config = dict(
    encoder_mlp_ratio=3,
    decoder_norm='groupnorm',
    decoder_activation='gelu',
    decoder_blocks_per_level=2,
    residual_init='none',
    one_sided=False,
    adamw_lr_other_params=0.0013,
    lr_schedule='cosine',
)
Rows from block 8 of the encoder, named by matrix and row number. Rows with one number belong to one neuron. Each number is 128 + 24 x the weight over the matrix's rms, rounded and kept within 0 to 255. All counts start at 0. Numbers have three digits each.
# fc1: MLP up (encoder.blocks.8.mlp.fc1.weight, 768x256), inputs 0-63
# fc2: MLP down (encoder.blocks.8.mlp.fc2.weight, 256x768, transposed), outputs 0-63
fc1.384:146108130145134133139131119133130095149126142129160167136134080097147125162080126094096110141118116102163167109153147084152136121132111130113105135148128123126175107153112063146127161139151146
fc2.384:094173132129133141098136154147144117078169148152110110131138145137143125095162089107083109116111112127114123105100190134116151130138108092134146132140170160140100141109100170109173104128121090
fc1.385:125098152114130151161095135126156137126118136096129166109110144142133125121133133112161156118153188134108164108108136102112127115119172143154139140103117099131109120103146131139110128141118125
fc2.385:143101100140080119105139158110096102144134126159149102125151138088155102102139127143091130147112105122182058154155087149154091141152109113125133080171118121128117119158130165122179133144088133
fc1.386:128149125164137100114147142104137099110137113171161085138110121117106133147155119096180125106106141130102116151108143110097103124113115140138150084133153123101150150115102109150145135162101174
fc2.386:125121088097104138127119102155103140106104095088093148092130143142108123084105115152118119140117108116116127088171139129111125118145129073129126137097107148112103108140144141133150124141141133
fc1.387:124121128116113118152127123093129136122137127122102134131110120143145130120156130094135130134121106108148111128109116124118102129136138144124107135110135110114140136136132126127124128126136123
fc2.387:109148105100125118150136100116119151129138156168142117133159130137144132118151127061140128106134125158105136166123139134120166160140125146132093155118137130144121091111121157157140159134133113
fc1.388:120151145100123114112102132100118145156113141129145136161132106109123131148151115087149138133148113114129133154095158126128110125125127137130129116139127153125192138117129178098122131149157081
fc2.388:074145120072110141123131126124158121135118155145191142109117104123166143154122113108104124108127145097114150171154114099076120128133140134114085124136100134154132140136120147121118133126140138
fc1.389:129134104092129099095106168127157125149128124133159079114140088134096096104108126169128127139140094117129155160122158153114150157168156067132112150126157166126143103151138133157145080148099148
fc2.389:112120065131157155105146118122106122107107132120139152133135108096129157159150129157105150103116107105125156118123139125116113110114147132139142100190127142124118114117119166130099128129115124
fc1.390:103095153105151111070112111045111154122130121090124103144134128113088120150111143147136107129109151155147117121113143111112094164134109106140156117138104118103115117105158076132139114150153146
fc2.390:128142117127127096161143122164126126148135134156142143101086133145165121116133128158139175114139108138149136131100169160071096132121194162116099118149104103123165173144110132109160118097101156
fc1.391:165106107126122115128133143134131117138087137109122147155136122110149083111162107130155129126121126123151147097134123164121101103178097149116148123140130116105130165114115138151140167157139168
fc2.391:110138128133114153075161100116113095094132114126135108108132164135126143146125138136127112114146122124135105131150151091123120142086142113097106122144128125155139137132116156114140089095136124
fc1.392:129113099138115115118094113157138159124153126135137114123138129137138105118110137156079112120101129138133114100124138151165159166109173139131146101139142112115122117154155113151166120130121180
fc2.392:106151174142123145156195103115104102124137125097109119160069123141124160184149131109177157135123093138106152112137143107115114120147145117122099117133121159148164111111104104097115139168144121
fc1.393:099111146114142109122110121152114128105121126121147184101141104137127117096122154136125161150141135114075132120135114139108124164197120166095118135119161129122081159148136130128136167143116139
fc2.393:146114097146130131122119145128112095110138135142121066144100115126116127156108108126162095116115124106174127120149164100152128115095135135153119121112102157106148076116112112079132107121105122
fc1.394:151123111141146119113114117120131132152155096124000112118130143189111105145133081110190128152109106104168114076131119075129133098160131142115036074147086149098136152068092136141157127107121052
fc2.394:140105141110144179084139138156143134136106102114181084131152153162120133140077077195131113190124103137119083049096155103126101116138124177112155153174141140213146144175195077124085103132118102
fc1.395:109133136108127111151141125090124136103132131159165129132132135140123160102122080136110120141149117117136110134118120142148089142152147148160113136147129150151143150138131118134130145105109112
fc2.395:118123126125166129105122130109139121127112119117122108126095136148144145155130166192112152134126126112153109151110144118145141113096145135154131112129150100111113125100164131150101113123126155
fc1.396:109134120083110083136116124110132153140122105138091099093103127174106129086143119096154160174137198099150105141154153111122124105143175133162133143100133134110155166135133156129145106138148089
fc2.396:167106146104130092127139132158110124148134157118125118118158113131135125215158127110097127114124104137136151121113144145154137113118144116141099143137102120133147073109185140093111151134124134
fc1.397:087153149144160173145122087083138127125137094131173067124106167097108098108114159102153150124118111085139141138144113106059132152094139113099136087165098110133156121136125131108158124117185154
fc2.397:128150084137078095147098127112147077131105125182096091086143139148158132185151138142135088159142123145160151140165142140165133094120069132134133115108116127116142112170059091114137170183133176
fc1.398:133135172110163120123158140103143149128100126124152177115099133112144142130136121112203135121134134122115154134149082108110131139134120152146138150153113145129126085168117132124160136129112114
fc2.398:082100145111124145144114110129111144120130185096128109111115123106143120091157132202097092126129125111125123130122115178113121135137140170131133151102130109155098164113110154123161135109124121
fc1.399:129145075168121121125137112045124098135130108091122145128125183124178153141120134099124144143106149153137116136108108166147153118169107160125115132110131120162132156225095117155098120098124116
fc2.399:098107140126179132120137141169083121143131170144132125125178147118086149112138073139111110135107127130077105170106150086114094104121096137142114128158112140138139141073132094099114126158104131
fc1.400:147101141177127101120156159123122117096131146141155120142122106108098128146127129136096139115143107116123117143152104123136147108131113128140111117135166113108126146165146114109143124133112130
fc2.400:140136118076130143160120138153103149145117115107110115118106147121149125084110109128141129142121142128157117079082123108148088120138141092118108142099108156127094148072128107101076096137128123
fc1.401:092076096131106137057129184133125149175123186086103114104130119163136210124105135136125131102096105122133079146165147135134121119085157138158141178146120122136124148141135093125129075154098148
fc2.401:138125155085138146149153127124139133107132143102163134115113105119153125108115109132142119104111132180129156164130144111112164052147118141112149084133142141151118114104128137116114103151166148
fc1.402:156113125102145124127112112086106086097119192084138168165136089152110148165140110114161130144111153061092138118145149121161126091097113191160152070117148084231139125103122134092103135131093112
fc2.402:150110112152111171162117089094137122111127119154106137149086108094160163113143098138101105134117117135136156152138139160149129089136127150133152147167175154110120075165130124132097170135145129
fc1.403:111132123150196116090119115137115158159190130128202142095125102154140113106149141177137129131130141125138140082129129119126116123174078164062149114084130089130049144149134181091084087193126152
fc2.403:110090130065082087116140105120133121138114144135141117122136137083125153154105139137149113149108126136141131102156141131162141136085180133130100130110144175124147130120158103142125130116123086
fc1.404:145126145151123114105131084095124129089119147107144137099121119108082085094160113118081130189136122116137102208085160159151157141130143113141255119116130121092117114144134136147102106162109154
fc2.404:120148139062142087143115091115128143133100117110078121162131119052124115191088116078159114164134117124175122062092101129150086186125184187116088143101142117184104143142102161106127130169117168
fc1.405:143157126152109113157122169164146108113123014128107130104143124154131137139126130160082151135121119114154095139133069135132094112161093122097136132146124084104182120166120121137141148112106131
fc2.405:130120097157127118124100102116110141173163123140115088129101107101133126077131128049142084089151132123125146145170143129160125155136119106154110104111128153158080140101142163117148177175188182
fc1.406:125077163098125154131111134140093180124123150132104114150141114120132108150156147171132137113138147124119167113167076127091106140174152137108119173119138130150119124129178130143115122146144121
fc2.406:157206118145122098148112114127147120126128110103153127147112125154126093126094123103092099116107111155146106113104121137130134134096150143141127123106142152153128127148121108114128115123127155
fc1.407:090108115150105118220086129159151128150148140162102174113127127107107160141130157104105118135147164137145148138151128136133115133091123070103154153131108139158155102143156094126103113096144107
fc2.407:135117114098090112153125117116109143114119116144123128097162142128105149099137176115142140138126124135101106091091112144116189126143119126170171112099106143136131164114120145154109147109121103
fc1.408:133132152111156151129144117130126171117119134120140121101121097119104133108131110117176124164131085084134145100153115139100124106116121115119139131168094141105116125162094145144124152110170142
fc2.408:112146128134141155120117118115109121133102141127159139113152113129141135147135132104116129116110117151136116193088143120136148155088112151109113090137132123128158131111139138160112113141126150
fc1.409:133113186112127148122176143112103139096091153135134118113120129134089101141160129150144144144141151136154070139110149127094095128171117126146162109143141130107132171122105127138118150145094186
fc2.409:147143092115118119122120116118160120175136106111116156156126132139130127101101100126125122121112120116103132134152107112135149135093124134133122114106120121146093127124121096091148099119170138
fc1.410:145135148172124096099114127135119168129118158067132151135148106114138104103169120141182117109132122095127153031086077095114101095114135132104156170078147121090151145128078154127126099123136112
fc2.410:169112095048169156127091115132179120142079143161147113136119138160137151200085145176161079145146083118145110163125121147126164148113107155151065130203088138129117120105132129160091149132080184
fc1.411:098137110126150108123144136112129150125110120189110139133088142106174152135120133099123159113128132112118127086141126144129145151125099135136116118148136102124123171131116147135128115112106115
fc2.411:145156139131116149105107130130105115130146121117138121109167122125091110154123137142106106133129132117182127133114124089136128110156130138127159130124098141157119107125124135113105130152138130
fc1.412:121110151160135152147133147152121104109122127158079113115112167115081116179125136137093145128117165123135119162117128059120118151125112092135140143127149131122155161121120129103135141118132128
fc2.412:122137131115143130117126125132089097146104134105142099144138118125174137128144161135124117109101126089140113123104122128158133131137130170140134135158135144162138105142152135117114101139138134
fc1.413:122113157104128098148180080082147146136112143109115141137115146100113133194157112163101075143172103150135116145128147178128140188126131126130118105185166140122097159126160138104102178090078123
fc2.413:124108164146121149115120084148114105130145112124107129107117131129157156118127126136124147128105105092137170157112096138186086072156149139114149149078125143130121112113143149116119108119171122
fc1.414:125132110135141097112156125118115123151138145120168129134178134084126145109136126170123165123116120134099154134186117125117125103113138109130082114127135117122138089145107120123132123115123170
fc2.414:145103097120152154115116121141205111076099113169119113102096146150138151159089153097130109098144138137146126122094127143110126161151117124109217183123141166109100152107130144157133144139098107
fc1.415:115121144108119139122106155175134120124117118130158123129135126174101083147095108144099120186147134135173092120137136112136108161130129094086154167157153173140159108119148144137155115135141091
fc2.415:152097117155152107082142121103087127115138124093122139125087104105132144052129148114112142076146116099117123138131110164092147148126146129138144121140119105121120130139124093129114131144130152
fc1.416:111118129107099091138134149136098109155147167146174148116140152138115126113140146119152145143117135158089152152162090145161135116128113117120116148114156130122110097112143109115080129110096134
fc2.416:115142140160152190143137121169197126122128128131120093123115109115114120191126125119121135118161085145129108120084137130090116110152131121099143118102132149113137140139120111103146116127129116
fc1.417:138157090128126137127134150132149131147127076130117089132130113145148090127130113121170155127131128130094110175088125129118151119158103130086111158122097105128123132159124124128125152124104123
fc2.417:150152134167114104147141119172122097163156137088144178145135129193159124124131131139120120153123148119127088140152098166110167125094138111149138099124099142126127141133159106097067139118139157
fc1.418:136135109166127133085170135150135131184123175119141129107095148128124141156137107122221134164133155125146124172099130165138162093131120102090083161135105113108149116097121119141110156126095160
fc2.418:105145101107120107138080146121124114127137116131136156164132120115148132131141126078137146102122161115111089133100130137102121139149144115136168102098179131116093135181148111127100157154090153
fc1.419:133117092073131114111089094137100108113141122113163169132130135107142132142134115103123109154158164119181145086104102106097121123097172111072140158101142115021075076097130128074119136112108125
fc2.419:119163154255112171175119145137145129148121179116126101109147139151121135117133088072130120107136069149145101095113114121126138106153118172163117126129142107154175085137138131133158138129165189
fc1.420:150152134101138099120098194141111125170120139106153154151107131140117098114117111075123133123132137133071115166109153120105141150091149123112142104132107161181135144082092111127155107122170131
fc2.420:116142087148113095180129134130127153162133124123143154099151169128127107088155130116105099136115127145145121152107126149120135146110120164104158126162150149130141051092164159162136134105101111
fc1.421:099131153124153158101160114133102151125100129100167137119120137110153132156149137126122094148104120143144166124150140125126136134122133156105146079159120137082112131173161121112151129139114134
fc2.421:147101122117171098142087165158162133117117119165082115109141117159089162132105117151143119143144085098121085138100118097118118116140133098147101169110181143168140113093095142099105161134143118
fc1.422:139161148133106125178122125145155109139181152135099125124118086123107125109128131131097101146161110119153099151102135152120115115115129107112134144122129106128123145110144130110115141167112154
fc2.422:080127139146144151132130097135141119129129141126104135113113127118137111144148143120107119135131149103115106165124119098119148133107131090125093115148108142102167136108127158112103141131115121
fc1.423:111102137100165116111131140137121153184102092122171134107106128094099129140138100128146113161115058138145124066107107118166161116158099110123120139126171154080155132113182112097119144096134129
fc2.423:118100136145111154105159106116116091131143171136097100129120115130134178119185123112135155081158138095128132165147139126100101145147182140106132114156134100165109139142107167155142112134100102
fc1.424:080158132122140118163138149131138081135138129107105176103151141172135127112136165079147116157146140122149133107127116130127121105128119143128121148121150117095097127158158111112116122125105123
fc2.424:106127143114121134146120136139133116108119118124106123108100148109150122133127120093112104148121136144147104105138151124137136101135127127113137121164130149159127174120095144137126128113103119
fc1.425:142178119146130167146105129123108122159131124163143125167108116116123077153145138114154119139118085149098101133131134114127139135104138120161151014126133123128153135157124120118109139101147112
fc2.425:106163118126142134105128140135131109146144170132119131124155119150135157166104124125114134120101130132144162130109127077090127161096151146146177142131125148173126171141115102101150154150134133
fc1.426:084150148135167144141116116119137141104086136118139121149141172161102129149134140135143153136154129152156085089058134079102130157162121162140130126130118143090105164140111105090077132094107090
fc2.426:183089097128143135116114151135150127114155138103146139101134102109139105106132145121108142139105133126157178145175071151133100145082128127124148131137108064091145172146158067152141122150108114
fc1.427:092096101165111118147136111120061121138113138138163145138147098127110122103111149094111181158139105107095082178123126112100122183110088111143105146113108122111130170162111099152125096104176105
fc2.427:114139163077143092107160140091175123148112120102116110174125114111108142134151146149137111133129150119151121117111148158155135085099125145151148102174106125135130120119149143106137113141114125
fc1.428:104151107136111100157107136145116149144123134138134111111125119101130099136128151152138121136120135093142130130116157137138127127102162132121107119148125170146104116104125102170110122105109121
fc2.428:124119147083123158102122148098146085178162118165120150131144169130148110119111153094096111164176125179122115118141115078101126165143087134158133146081151120124118129142125123105126118131158132
fc1.429:171131151109130137101141133128114112102109085127113116133105114132137131145090137168106105137126120138166155090153100127119133099162139139145170143126090110139121133101122112130137121125122150
fc2.429:106135098160140137178147085127135140114117139123149177117128115147132131113114141141112122102107139129157129102101129114101119123118132142127120119124116142134145106155144122098108133125121117
fc1.430:101130178108127111109104074122092124140189143107102149108124111133123124118145115164103102153142088161132110153105082129119123160089113119104131101135111127140163146111119130095130131126097163
fc2.430:124150125131125167153118117110134122123119148147106123155127125113140139209094155168135146078144142136097189133116142129119137065115110122132132111110081128136111138112125076125103123125134117
fc1.431:108160162132134141133132152142094102144129090099143125173119184108154093126146094119121099164123125127092145096110118101122123151108134108119145138152125126138139132123135135109154112098163088
fc2.431:121129147160158111128133163104081114138088156188133082115142130161107108063138106134136119162164127118122141151119143084106152157126131132113103119161149136121135125117128111122146135143101123
fc1.432:112145122131098141099091139108137137131151144109134126111138131127127142108119132120120131178113178140145180138109157126133131145110137118134093134123170088138100133139126130131121136148120171
fc2.432:105112136161099099151139118116112143150089151142127130148126145139151137163126142152138110098180104152130091122140113136111105137145085136148107142128111142128166109143144091144155153137123126
fc1.433:152140096105135105135151127159147157125141157135144145140135120098084140112193124131122100118166071113114146120120158092123130137154127125089091149121118131079138112116130135126163109116158178
fc2.433:088137136103112176131133126115134148127172126099122146096148108163144158132139106106122095127093105142120123142090153128139164149129098144126124135132114155089131157153118094144176157109114145
fc1.434:114133148082133079143133116122102131120116164144140135125140140101100104107112163104153117090118121130148128151114117112165154151116108092116136094172155115103155143134113141124110093135155123
fc2.434:156118126120133120127133148127119133158133105106139137119152128154152173103137146140091116091132151131112116107121107139125101118126121131118097154145113134140135098075139093118170120108112141
fc1.435:160117085112126109150147123146172118095125127131104143130129148126116127095122107101136159122139182122131132122135127151149127108134118136148115113118120119122126146160109162120162090113114104
fc2.435:122113145141142119145114145147126168162117141122157105106121115102126142147145139128153122128098135133159103148112116143125115164123151138115148137126147142119123152146186089139155123109157135
fc1.436:142122144123142128148113120180127146117119149167078123148154137157124142147108139070117163132125105111173098122130121142116109112104164127130120167100116146139095109139121128122129138084147111
fc2.436:111103108135091128102127136116109081105109136174147115200133102135080163073082116090117141156164131141128180129119114127057157146127093107143157091189136104164118109094175070114153137172101239
fc1.437:102103141145145160109149104139137144111150142140124137090102132134134097152104149126144137164136087131123133160145153155097150124106138135134149106138106090121137133161148115158121166121088094
fc2.437:123123128125157121108168139112126117120139130131105130133113109145155079162104159120089164120115145143116153147130122129155118119127118153105127127128144134147130157118142125118121146100146167
fc1.438:168116149114139162123155096149130124146099132105125156143144150118130146146075111153097143131143159102150108088110113075122128144109110196108116130153124128162156112157118161124141135150105123
fc2.438:091142147090165130114138132107158173122176133148127145126116147115129089115161138148111142205168128142138175156141143133147085151136114111117108154080122117142121137119110153100108117112154157
fc1.439:121146103115140153125127103129122143125130113113104116147127135144145166120121128076081160143142156142106130151161140124120143128146121126149114139110155143162145138140160126116115105125144158
fc2.439:112129132164138150110133112125136052147097093149154111121105134128097085165143128160160131088095146110158119148138063141151123100154173140135094106149124153147098123117112189111115121144106141
fc1.440:153138155132142152119114146107123133123138128119167122129103137128134086103110113180105156115151097118169143132153108108117148142153130125108100115102139119144124096133141137162162100139132153
fc2.440:098104153115120155096133115136138115144120141135113124119119168102128128170140107110107181175118138113164136105147123112150076109133163127126163102118145094080128179121174120161122106116122140
fc1.441:161121126148108139129109127151134147098158152104147135144161124127108158134127127126119114121121119117094140118102116146132121148158127153131118136145110132155109124125132138136096109100146151
fc2.441:115144074170153124130139129126073155140167124142135147136108137189153158104119118157144126075132138110114081101196127142118167103101117096139078156138137115094120140132147137143130153154121118
fc1.442:145138152115113128144152099135091113152100093117167110144139131128197097133144131122180094104178129085144095164077123109101135115144088118156125136116125138154118127112109120160136133151162119
fc2.442:171154119148140117120109137133136135112121116165110132056115127120100177070164150124114119160100134113100185151068102126104143108111121151101125143135123164148098126133117123128113113149097124
fc1.443:135127135131132120088134117124113110126107126128076117156116116144103135144161106113143111124150138152149136122130139117140121143131119116103081100106104166162126113115101102087108171079122126
fc2.443:145109111134168107167114127144100124169157118134163143116137098178120125149137101091147140109120143112123075139169122131148126106099140099126121111133058174142089088104143150127142139093101141
fc1.444:139092128100127143132127113115105126113139134122139155118136123154178138105129138084104172101156168163140112101120137119136147111156124123161124148155097114145147077112144138095200158147128153
fc2.444:151197102175115133102120128128167169114111092155106086157135181116135117156145139158140095169095100107162108160134100106115126132101157161106152133152143132126130119184135133131094142137130143
fc1.445:141109084154146111098150068110131157153139141155147083076143130119172153103141119124136133132131161145142143131123097130157151180147143087108144098115144111121119080125134140158137135127087099
fc2.445:167136137180133142142125156125135103134116097081045097122093078137086093166117101123166142064135095134136128134102160133132127102095141130149120125188159148156121131131163122126094107162144140
fc1.446:149149159132141124127159145139142109117157126110139088137107154130120134106105130139124079144133116151139114154109128089154142107128141173132102105160136133111135176127129138082143137111104106
fc2.446:125094125116123169190113108129112141133112165162123148119122162155139144197152148139156160132163145138133130104119135137137105140103131114106116147126130124140142098147130107139121122126143166
fc1.447:130123115103139132136089151139137105172113170132145153140118088109131147087101127111151117148139173104110168132169130124113147100123146141153159139130127086134128164081147141127112114087107103
fc2.447:134145103136134143110141144117101185123116152143111112127125147109160107157148097143146133129131131123171115142100110112115141153143125109137130116137105138117114116153129140153157160145137122
fc1.448:143099164136098137127158131115154123175111134206149135110114133124115172129169160143046143129121106108132124080125129088102084158078017090062135174138160131158120169126069114132146099162151086
fc2.448:127123149117163180130129150099150133154132148107149084086093133128119144093143130143140142106121102126163146042148108129128125143113131133137111082150121120117103118119133158142160159119112109
fc1.449:117140133135118179146124157102136151123126137130133169105144109095123116114131139123160100131139158112174100121121156082126127113146092132132130143107133124138146110104125140152148118114138123
fc2.449:117143090182135097095157106133142076155136139129099078145131129143108113133153138139091136136135078145114164089142113124127090123123119152139129134103135116123087117146133141141146127138120111
fc1.450:127104138137083061090112155098148140108116122162139102098099153117105110119136075162140078106084158168090131140142109162100112125126144118085157134129166109143116104146117132135117184124122161
fc2.450:131126124156121144167126142123129112128144096119131103112149142117147120123198139150132133148117105156138130097093146111113136090119159140120085169115139103163112160121136166114137129159119173
fc1.451:160094147159098120158098126136126116108113124076095102094147124124163171163084106104110105125132161134152137121126110129131122080154105091164125125157067127116129147132158146150111122114148089
fc2.451:117122099108157115148141140112093143163124100146139119138099116167097072071172111149130123139164110105142079122080162103120101134165096166083141108144192076147107124136148113092130124121133100
fc1.452:052107118145127115107143152118111128114104151113089145109160130106102104139168113148117146148108108122116110148173127209131129126154100098109159130133173115143120101152162151136097171147089093
fc2.452:109163121103155201112108125119119136132097134139084132166100104131134145133121119167126102177108145123143091138136121099139126083154122133131179126119086104124124107116148109122132139111148063
fc1.453:100147088105119158123115136170106091166137142131125122165145123138114155119139156092151140100127107150104133133133149116119126172149130142128122163120102131116155112127155122123115077137135172
fc2.453:131086163114140118122130105143130101117158122134115164125105131139164111127133180203136111099162145123133169104113151144108137124153115161148148121066135141155164144126159103166078105135137122
fc1.454:139115175104100122098136122101149132162141132147142119130138125124115119084182168113137143113149125143110157092146116167147123089134119166169115111133099109166148149120122132117110128157146149
fc2.454:119142128111094108145144134122100063125110125113104142118108133094129124121127109123116156116138143144149160142163086101152162073115091131156081114123077158121137128139102129156093127124101189
fc1.455:138144157143168135170130077090108117133135140098131146132113124141134116124103121108127167093150135100141123066130158115159117120092104124111167090157084125132145133097107150151122115152085148
fc2.455:148128106157129094102098143106086161123132103138136148134129169129136141134132094124152142112104097127113104130142100151111098129101129112122147116135154096090147135165123142140117095144150136
fc1.456:115126160135136143125121137088164132107157102147128094087112150092134135125122102124088096145123068130117155137118119138081102108161079128138118096117115132148116162111124128135118148085146141
fc2.456:142140122172118160120081117128097117128079127128090124140118105158138103144187120161137103127088143118137205130142119142159131129150104130159151156176135139112133110127124104139133124148149131
fc1.457:155126134124116133134048131112095142156096139088044173125081131148128148125136098125104085101139104103084105106129152125117163130155128180109105165110104125109166112113117182112108115074131140
fc2.457:097150117065175081113124151094102085143133134083157116150126131160087122128120109205106105118115140154105093144218157155189180124146074142151190143089105163084119194234208136092142155103117148
fc1.458:082166144135146140115071111129114109097136148140137126109110089128134108097137105155135115087105128153144164136158134122110117137116164110134158073124137113113086149097107156121113184178160116
fc2.458:134113143069093129120128140135141106147126125174143127150130107109120122114119118107133116141127105128102115106107104160139117151147125115127105147129087148082164158136133121141154101136144149
fc1.459:165121189099141144126115105109084138122102159119151126174127135159109111175130129115131122139139169131134136114120149111123100106175097112125137127125070087127205147149103123129152122104104132
fc2.459:140109142090093103152103158121139125114092161107105087135113123107106119154166122171179092141137138151099148146138110118161126147137160141180100122165147125176137102102118142127156072121093149
fc1.460:153105116087159076127111181101172118125081135150135102150156157083093093149094117172143152129115105119137111148112152159102104124155123092132178161107154143151122131134142133133172116148134144
fc2.460:119145125149103098130128146116120121117136050148174132105143108108127123063147135193206141119104138144107096143167090132067141177096162134125124119141188121102113097134133136138130169127134098
fc1.461:080096139145113086156128081121111115118113134127094110140133102139143123113138123128146137137144105131146165128129114134181106158169131125161117115133103124125112158112119111134118099103131103
fc2.461:181160079093159147140158174138155147127159087131192126140090130105154114170127158093136116108145133129161102118137114135120124088110129126111157149125132152157133098112133128122091115133115110
fc1.462:105100097171134113113149130149144139125118131145144126103141100154136160094131091107085157159105149111116151121102131136131130192114126115112096109124149131096119143145104120165152148109132134
fc2.462:148137123080136153119119126109100122111112104115117101139157104116104107171146188127129118164135118130121114143089119131127123114134108176123141129151084155142147125130170137123115122141151115
fc1.463:142083149136127135138120100128163140130136131185058143115117119107136145127140153141112107133097120114131120114160157114162134127117087167126160123133086084124148154105140126151120112120163118
fc2.463:100182104129125114127145128132133158138099113116159149138160131147183105115119170139138101138144126152116124105132111125120092174157115148116145135139161127139073126147099158127149090143116120
fc1.464:149113109136104102136081163131103109141135149143118118080128137129137082132082165128099159123125152181148168127144147130065109120094081106113135137167107108081168111130142112136141085096167154
fc2.464:107123121121121143160163118115081109127128119108140129093120114106120136131144106147114149125122137130103157140167121125096125102111095132119129110089185116171138130157125118182094163143101094
fc1.465:119136127164166179140161125117139112087173107092141124143105110078075117122089153194215139112145153151172136187140153120093123136101094144130166118150095114129106166126107122142136196125105152
fc2.465:126130137087178102117141113142145133116147135112117133126095097116119118110135131096104109116117115141135163075123093171165115149117102155128133156155147142104134159109149117130115108150127120
fc1.466:136158118144129107126157126116130107147102168093111118115135151157129105161107126119220115148108136107154141087171138119177109122082075152101159109133178121127081148134117097126100141168132153
fc2.466:129104137104151163138098133139140151075144160159130148146133114123154130094102131120110150150089134098120127183100108179159115120158152172125155139122090128121116174142144093140148161112152143
fc1.467:147097138141116119109160158104101126122113147143117128106099136089102109125146105143115133140128112122124194104104142123098128152115042147107118091125169112086153153159121139120158092123134131
fc2.467:167136157108123128149118149142096087122137149134115138118150108137162113128119150102147111116142118132129090101190108145167093136169132100150113125178047154165125137153130125158131137132132140
fc1.468:134100096158158082165186112167050142133136156128116114113146124156125145167112190081114129146101137140109114119129142110108157136160135100152077126118172201128130127140159098133116140101157061
fc2.468:124164138074149160073118160119148126112127099181118135169126128120148134123117080147114123113126091152125129151136120077103088088133126118089129124136072159148107107139101141141086132138132079
fc1.469:122146129116075162128116103126149090152142122145113140110107152131139142156136137166126096109120128153139137148168123140124157103094134154133151146138121128087126095131157132095138101132136110
fc2.469:134143124145162055134118108083139166115094111089143146143141137137135118114118120121141155114116125128171170140129148139145113127114107153097126097105128154091129128094122105142130132152180151
fc1.470:147144126108136115119142116153143162162107125094088168122151155142138108115134117042112127144128136135147141151121127127148190100111171202114199110143131120082182118106093166116108163109097169
fc2.470:105127185142134072105097152120129081139063168145151088159119147147182134123135110158140121159061104116139140131130129104085089163132111119150078148152099142155125213136148116091174102134100136
fc1.471:149133143138139141155159148183114107161122107115115141088134136118143132103134173125130121105122085127136137129148129169145123120117126126116148138106111127122122139114131136145129117095139120
fc2.471:128140120103155159128130116124134127100120128126113140128119129142140131144117162120133128095092138121126112173135138116124139120121146137112144114164128143197120141150137125127141136133128157
fc1.472:096114136121102112105107081144141150135112132137165134110143124146101069108101137139142104118121144173156127188133110124146106138170133115130228132124107102090171122159146139147139147167131087
fc2.472:114123087083145100130129124135152160123130132115098078131118126153113189111119133066145112117151106142108068097162115184122109141124112109122115144094101128107137145163145175111118109151097121
fc1.473:126147133164144120120131152113088112148138127122127131142135132126127157158136134093151121139113139114117113108141123125132093140141138069130140128140144133136147129154150112100149124131126104
fc2.473:145156152135130131148133126112104136109102137131141119140111121159113130114133117121143137144105094121086167145106140141126152104128108121159149113154109142130130153112130135138134138134127097
fc1.474:127126166146102120103120157151115129136136107132119113130134102076102153123118166129124133112135122139093163162089104137162168159160118110134123159150136117118111116147174103129138134126119117
fc2.474:091145154153139152143137117121128133132088143139121135130140154145137121144089111116159105156114135112170099103120146113097119106129108150128117112152123135170126114115108183092105126141121099
fc1.475:130130085129089179136138153132125143149092089097134109145114156077097120124141120139151084109127177152140161100117152121144129098123175130168119109125099130139121112136145127094121093135151134
fc2.475:150109157103128099087077096144119110128147112112137149115126133168126140106113124124128150113111116138130076124084108126131135130165147122136138138103121156133129172107111124139129130139128145
fc1.476:119142139157149137131132161124122109127175132155095116159143114145123137113158115124124108130110120143151093129146141139147118092152148127154133124082136106082151134120103085146135144146127121
fc2.476:130105148132132076155101123140118117130126156179144150109165109115128107143153172169130175138080133120120133162135152148119115092107156135112097124162136103069073104101126128126124106149150114
fc1.477:177144134117093130128100143142148159156100090137118121104172115110117112124127129106137134126130111125105126139090146098142151108145108108173134124131147096100154115130102134094105160119149105
fc2.477:119109118137111097181101151109165106129119130124173095104120163147130135129134122124151120105143150135099143144030130112158165134142094144126095086129124134125122138082157122092144129132077138
fc1.478:130122136116138125145159168147131105132138123100127119118098100117094083104115079105099150129150129126141146132128155180160097119122120119155119101099089150112124190129154143123129115104124136
fc2.478:128135141148109132111128091122107129123103154143118158151127115145142106141120156149101144151116155085123107181155149121122096126108141116130099148155104111175150142150120119136147130143123138
fc1.479:124121115164116096115149162178137093086093131110136124161134154093092129115137132095115127132141106133132136095152138147086152068094145155107157121128135115116129080131097104143122159168107130
fc2.479:150132123132144131078108127096135114144167123116086136129139090167138157139132202145120148125068093119130199139119131109148095078117128093107158130120115149078076150083127135145136131157162144
fc1.480:125131147127146123118137114151124140126130092111118111113126135143106095124104098116123123105110122150124128127132110119128163128164139133096131114135105110135101112117130095134150118117152118
fc2.480:129142156117113135122117133143166114091124117087123141122128134106151124131103142125148152127111116126098112111034113155082119121142123142116088116127098137117123156132140133124139098162119146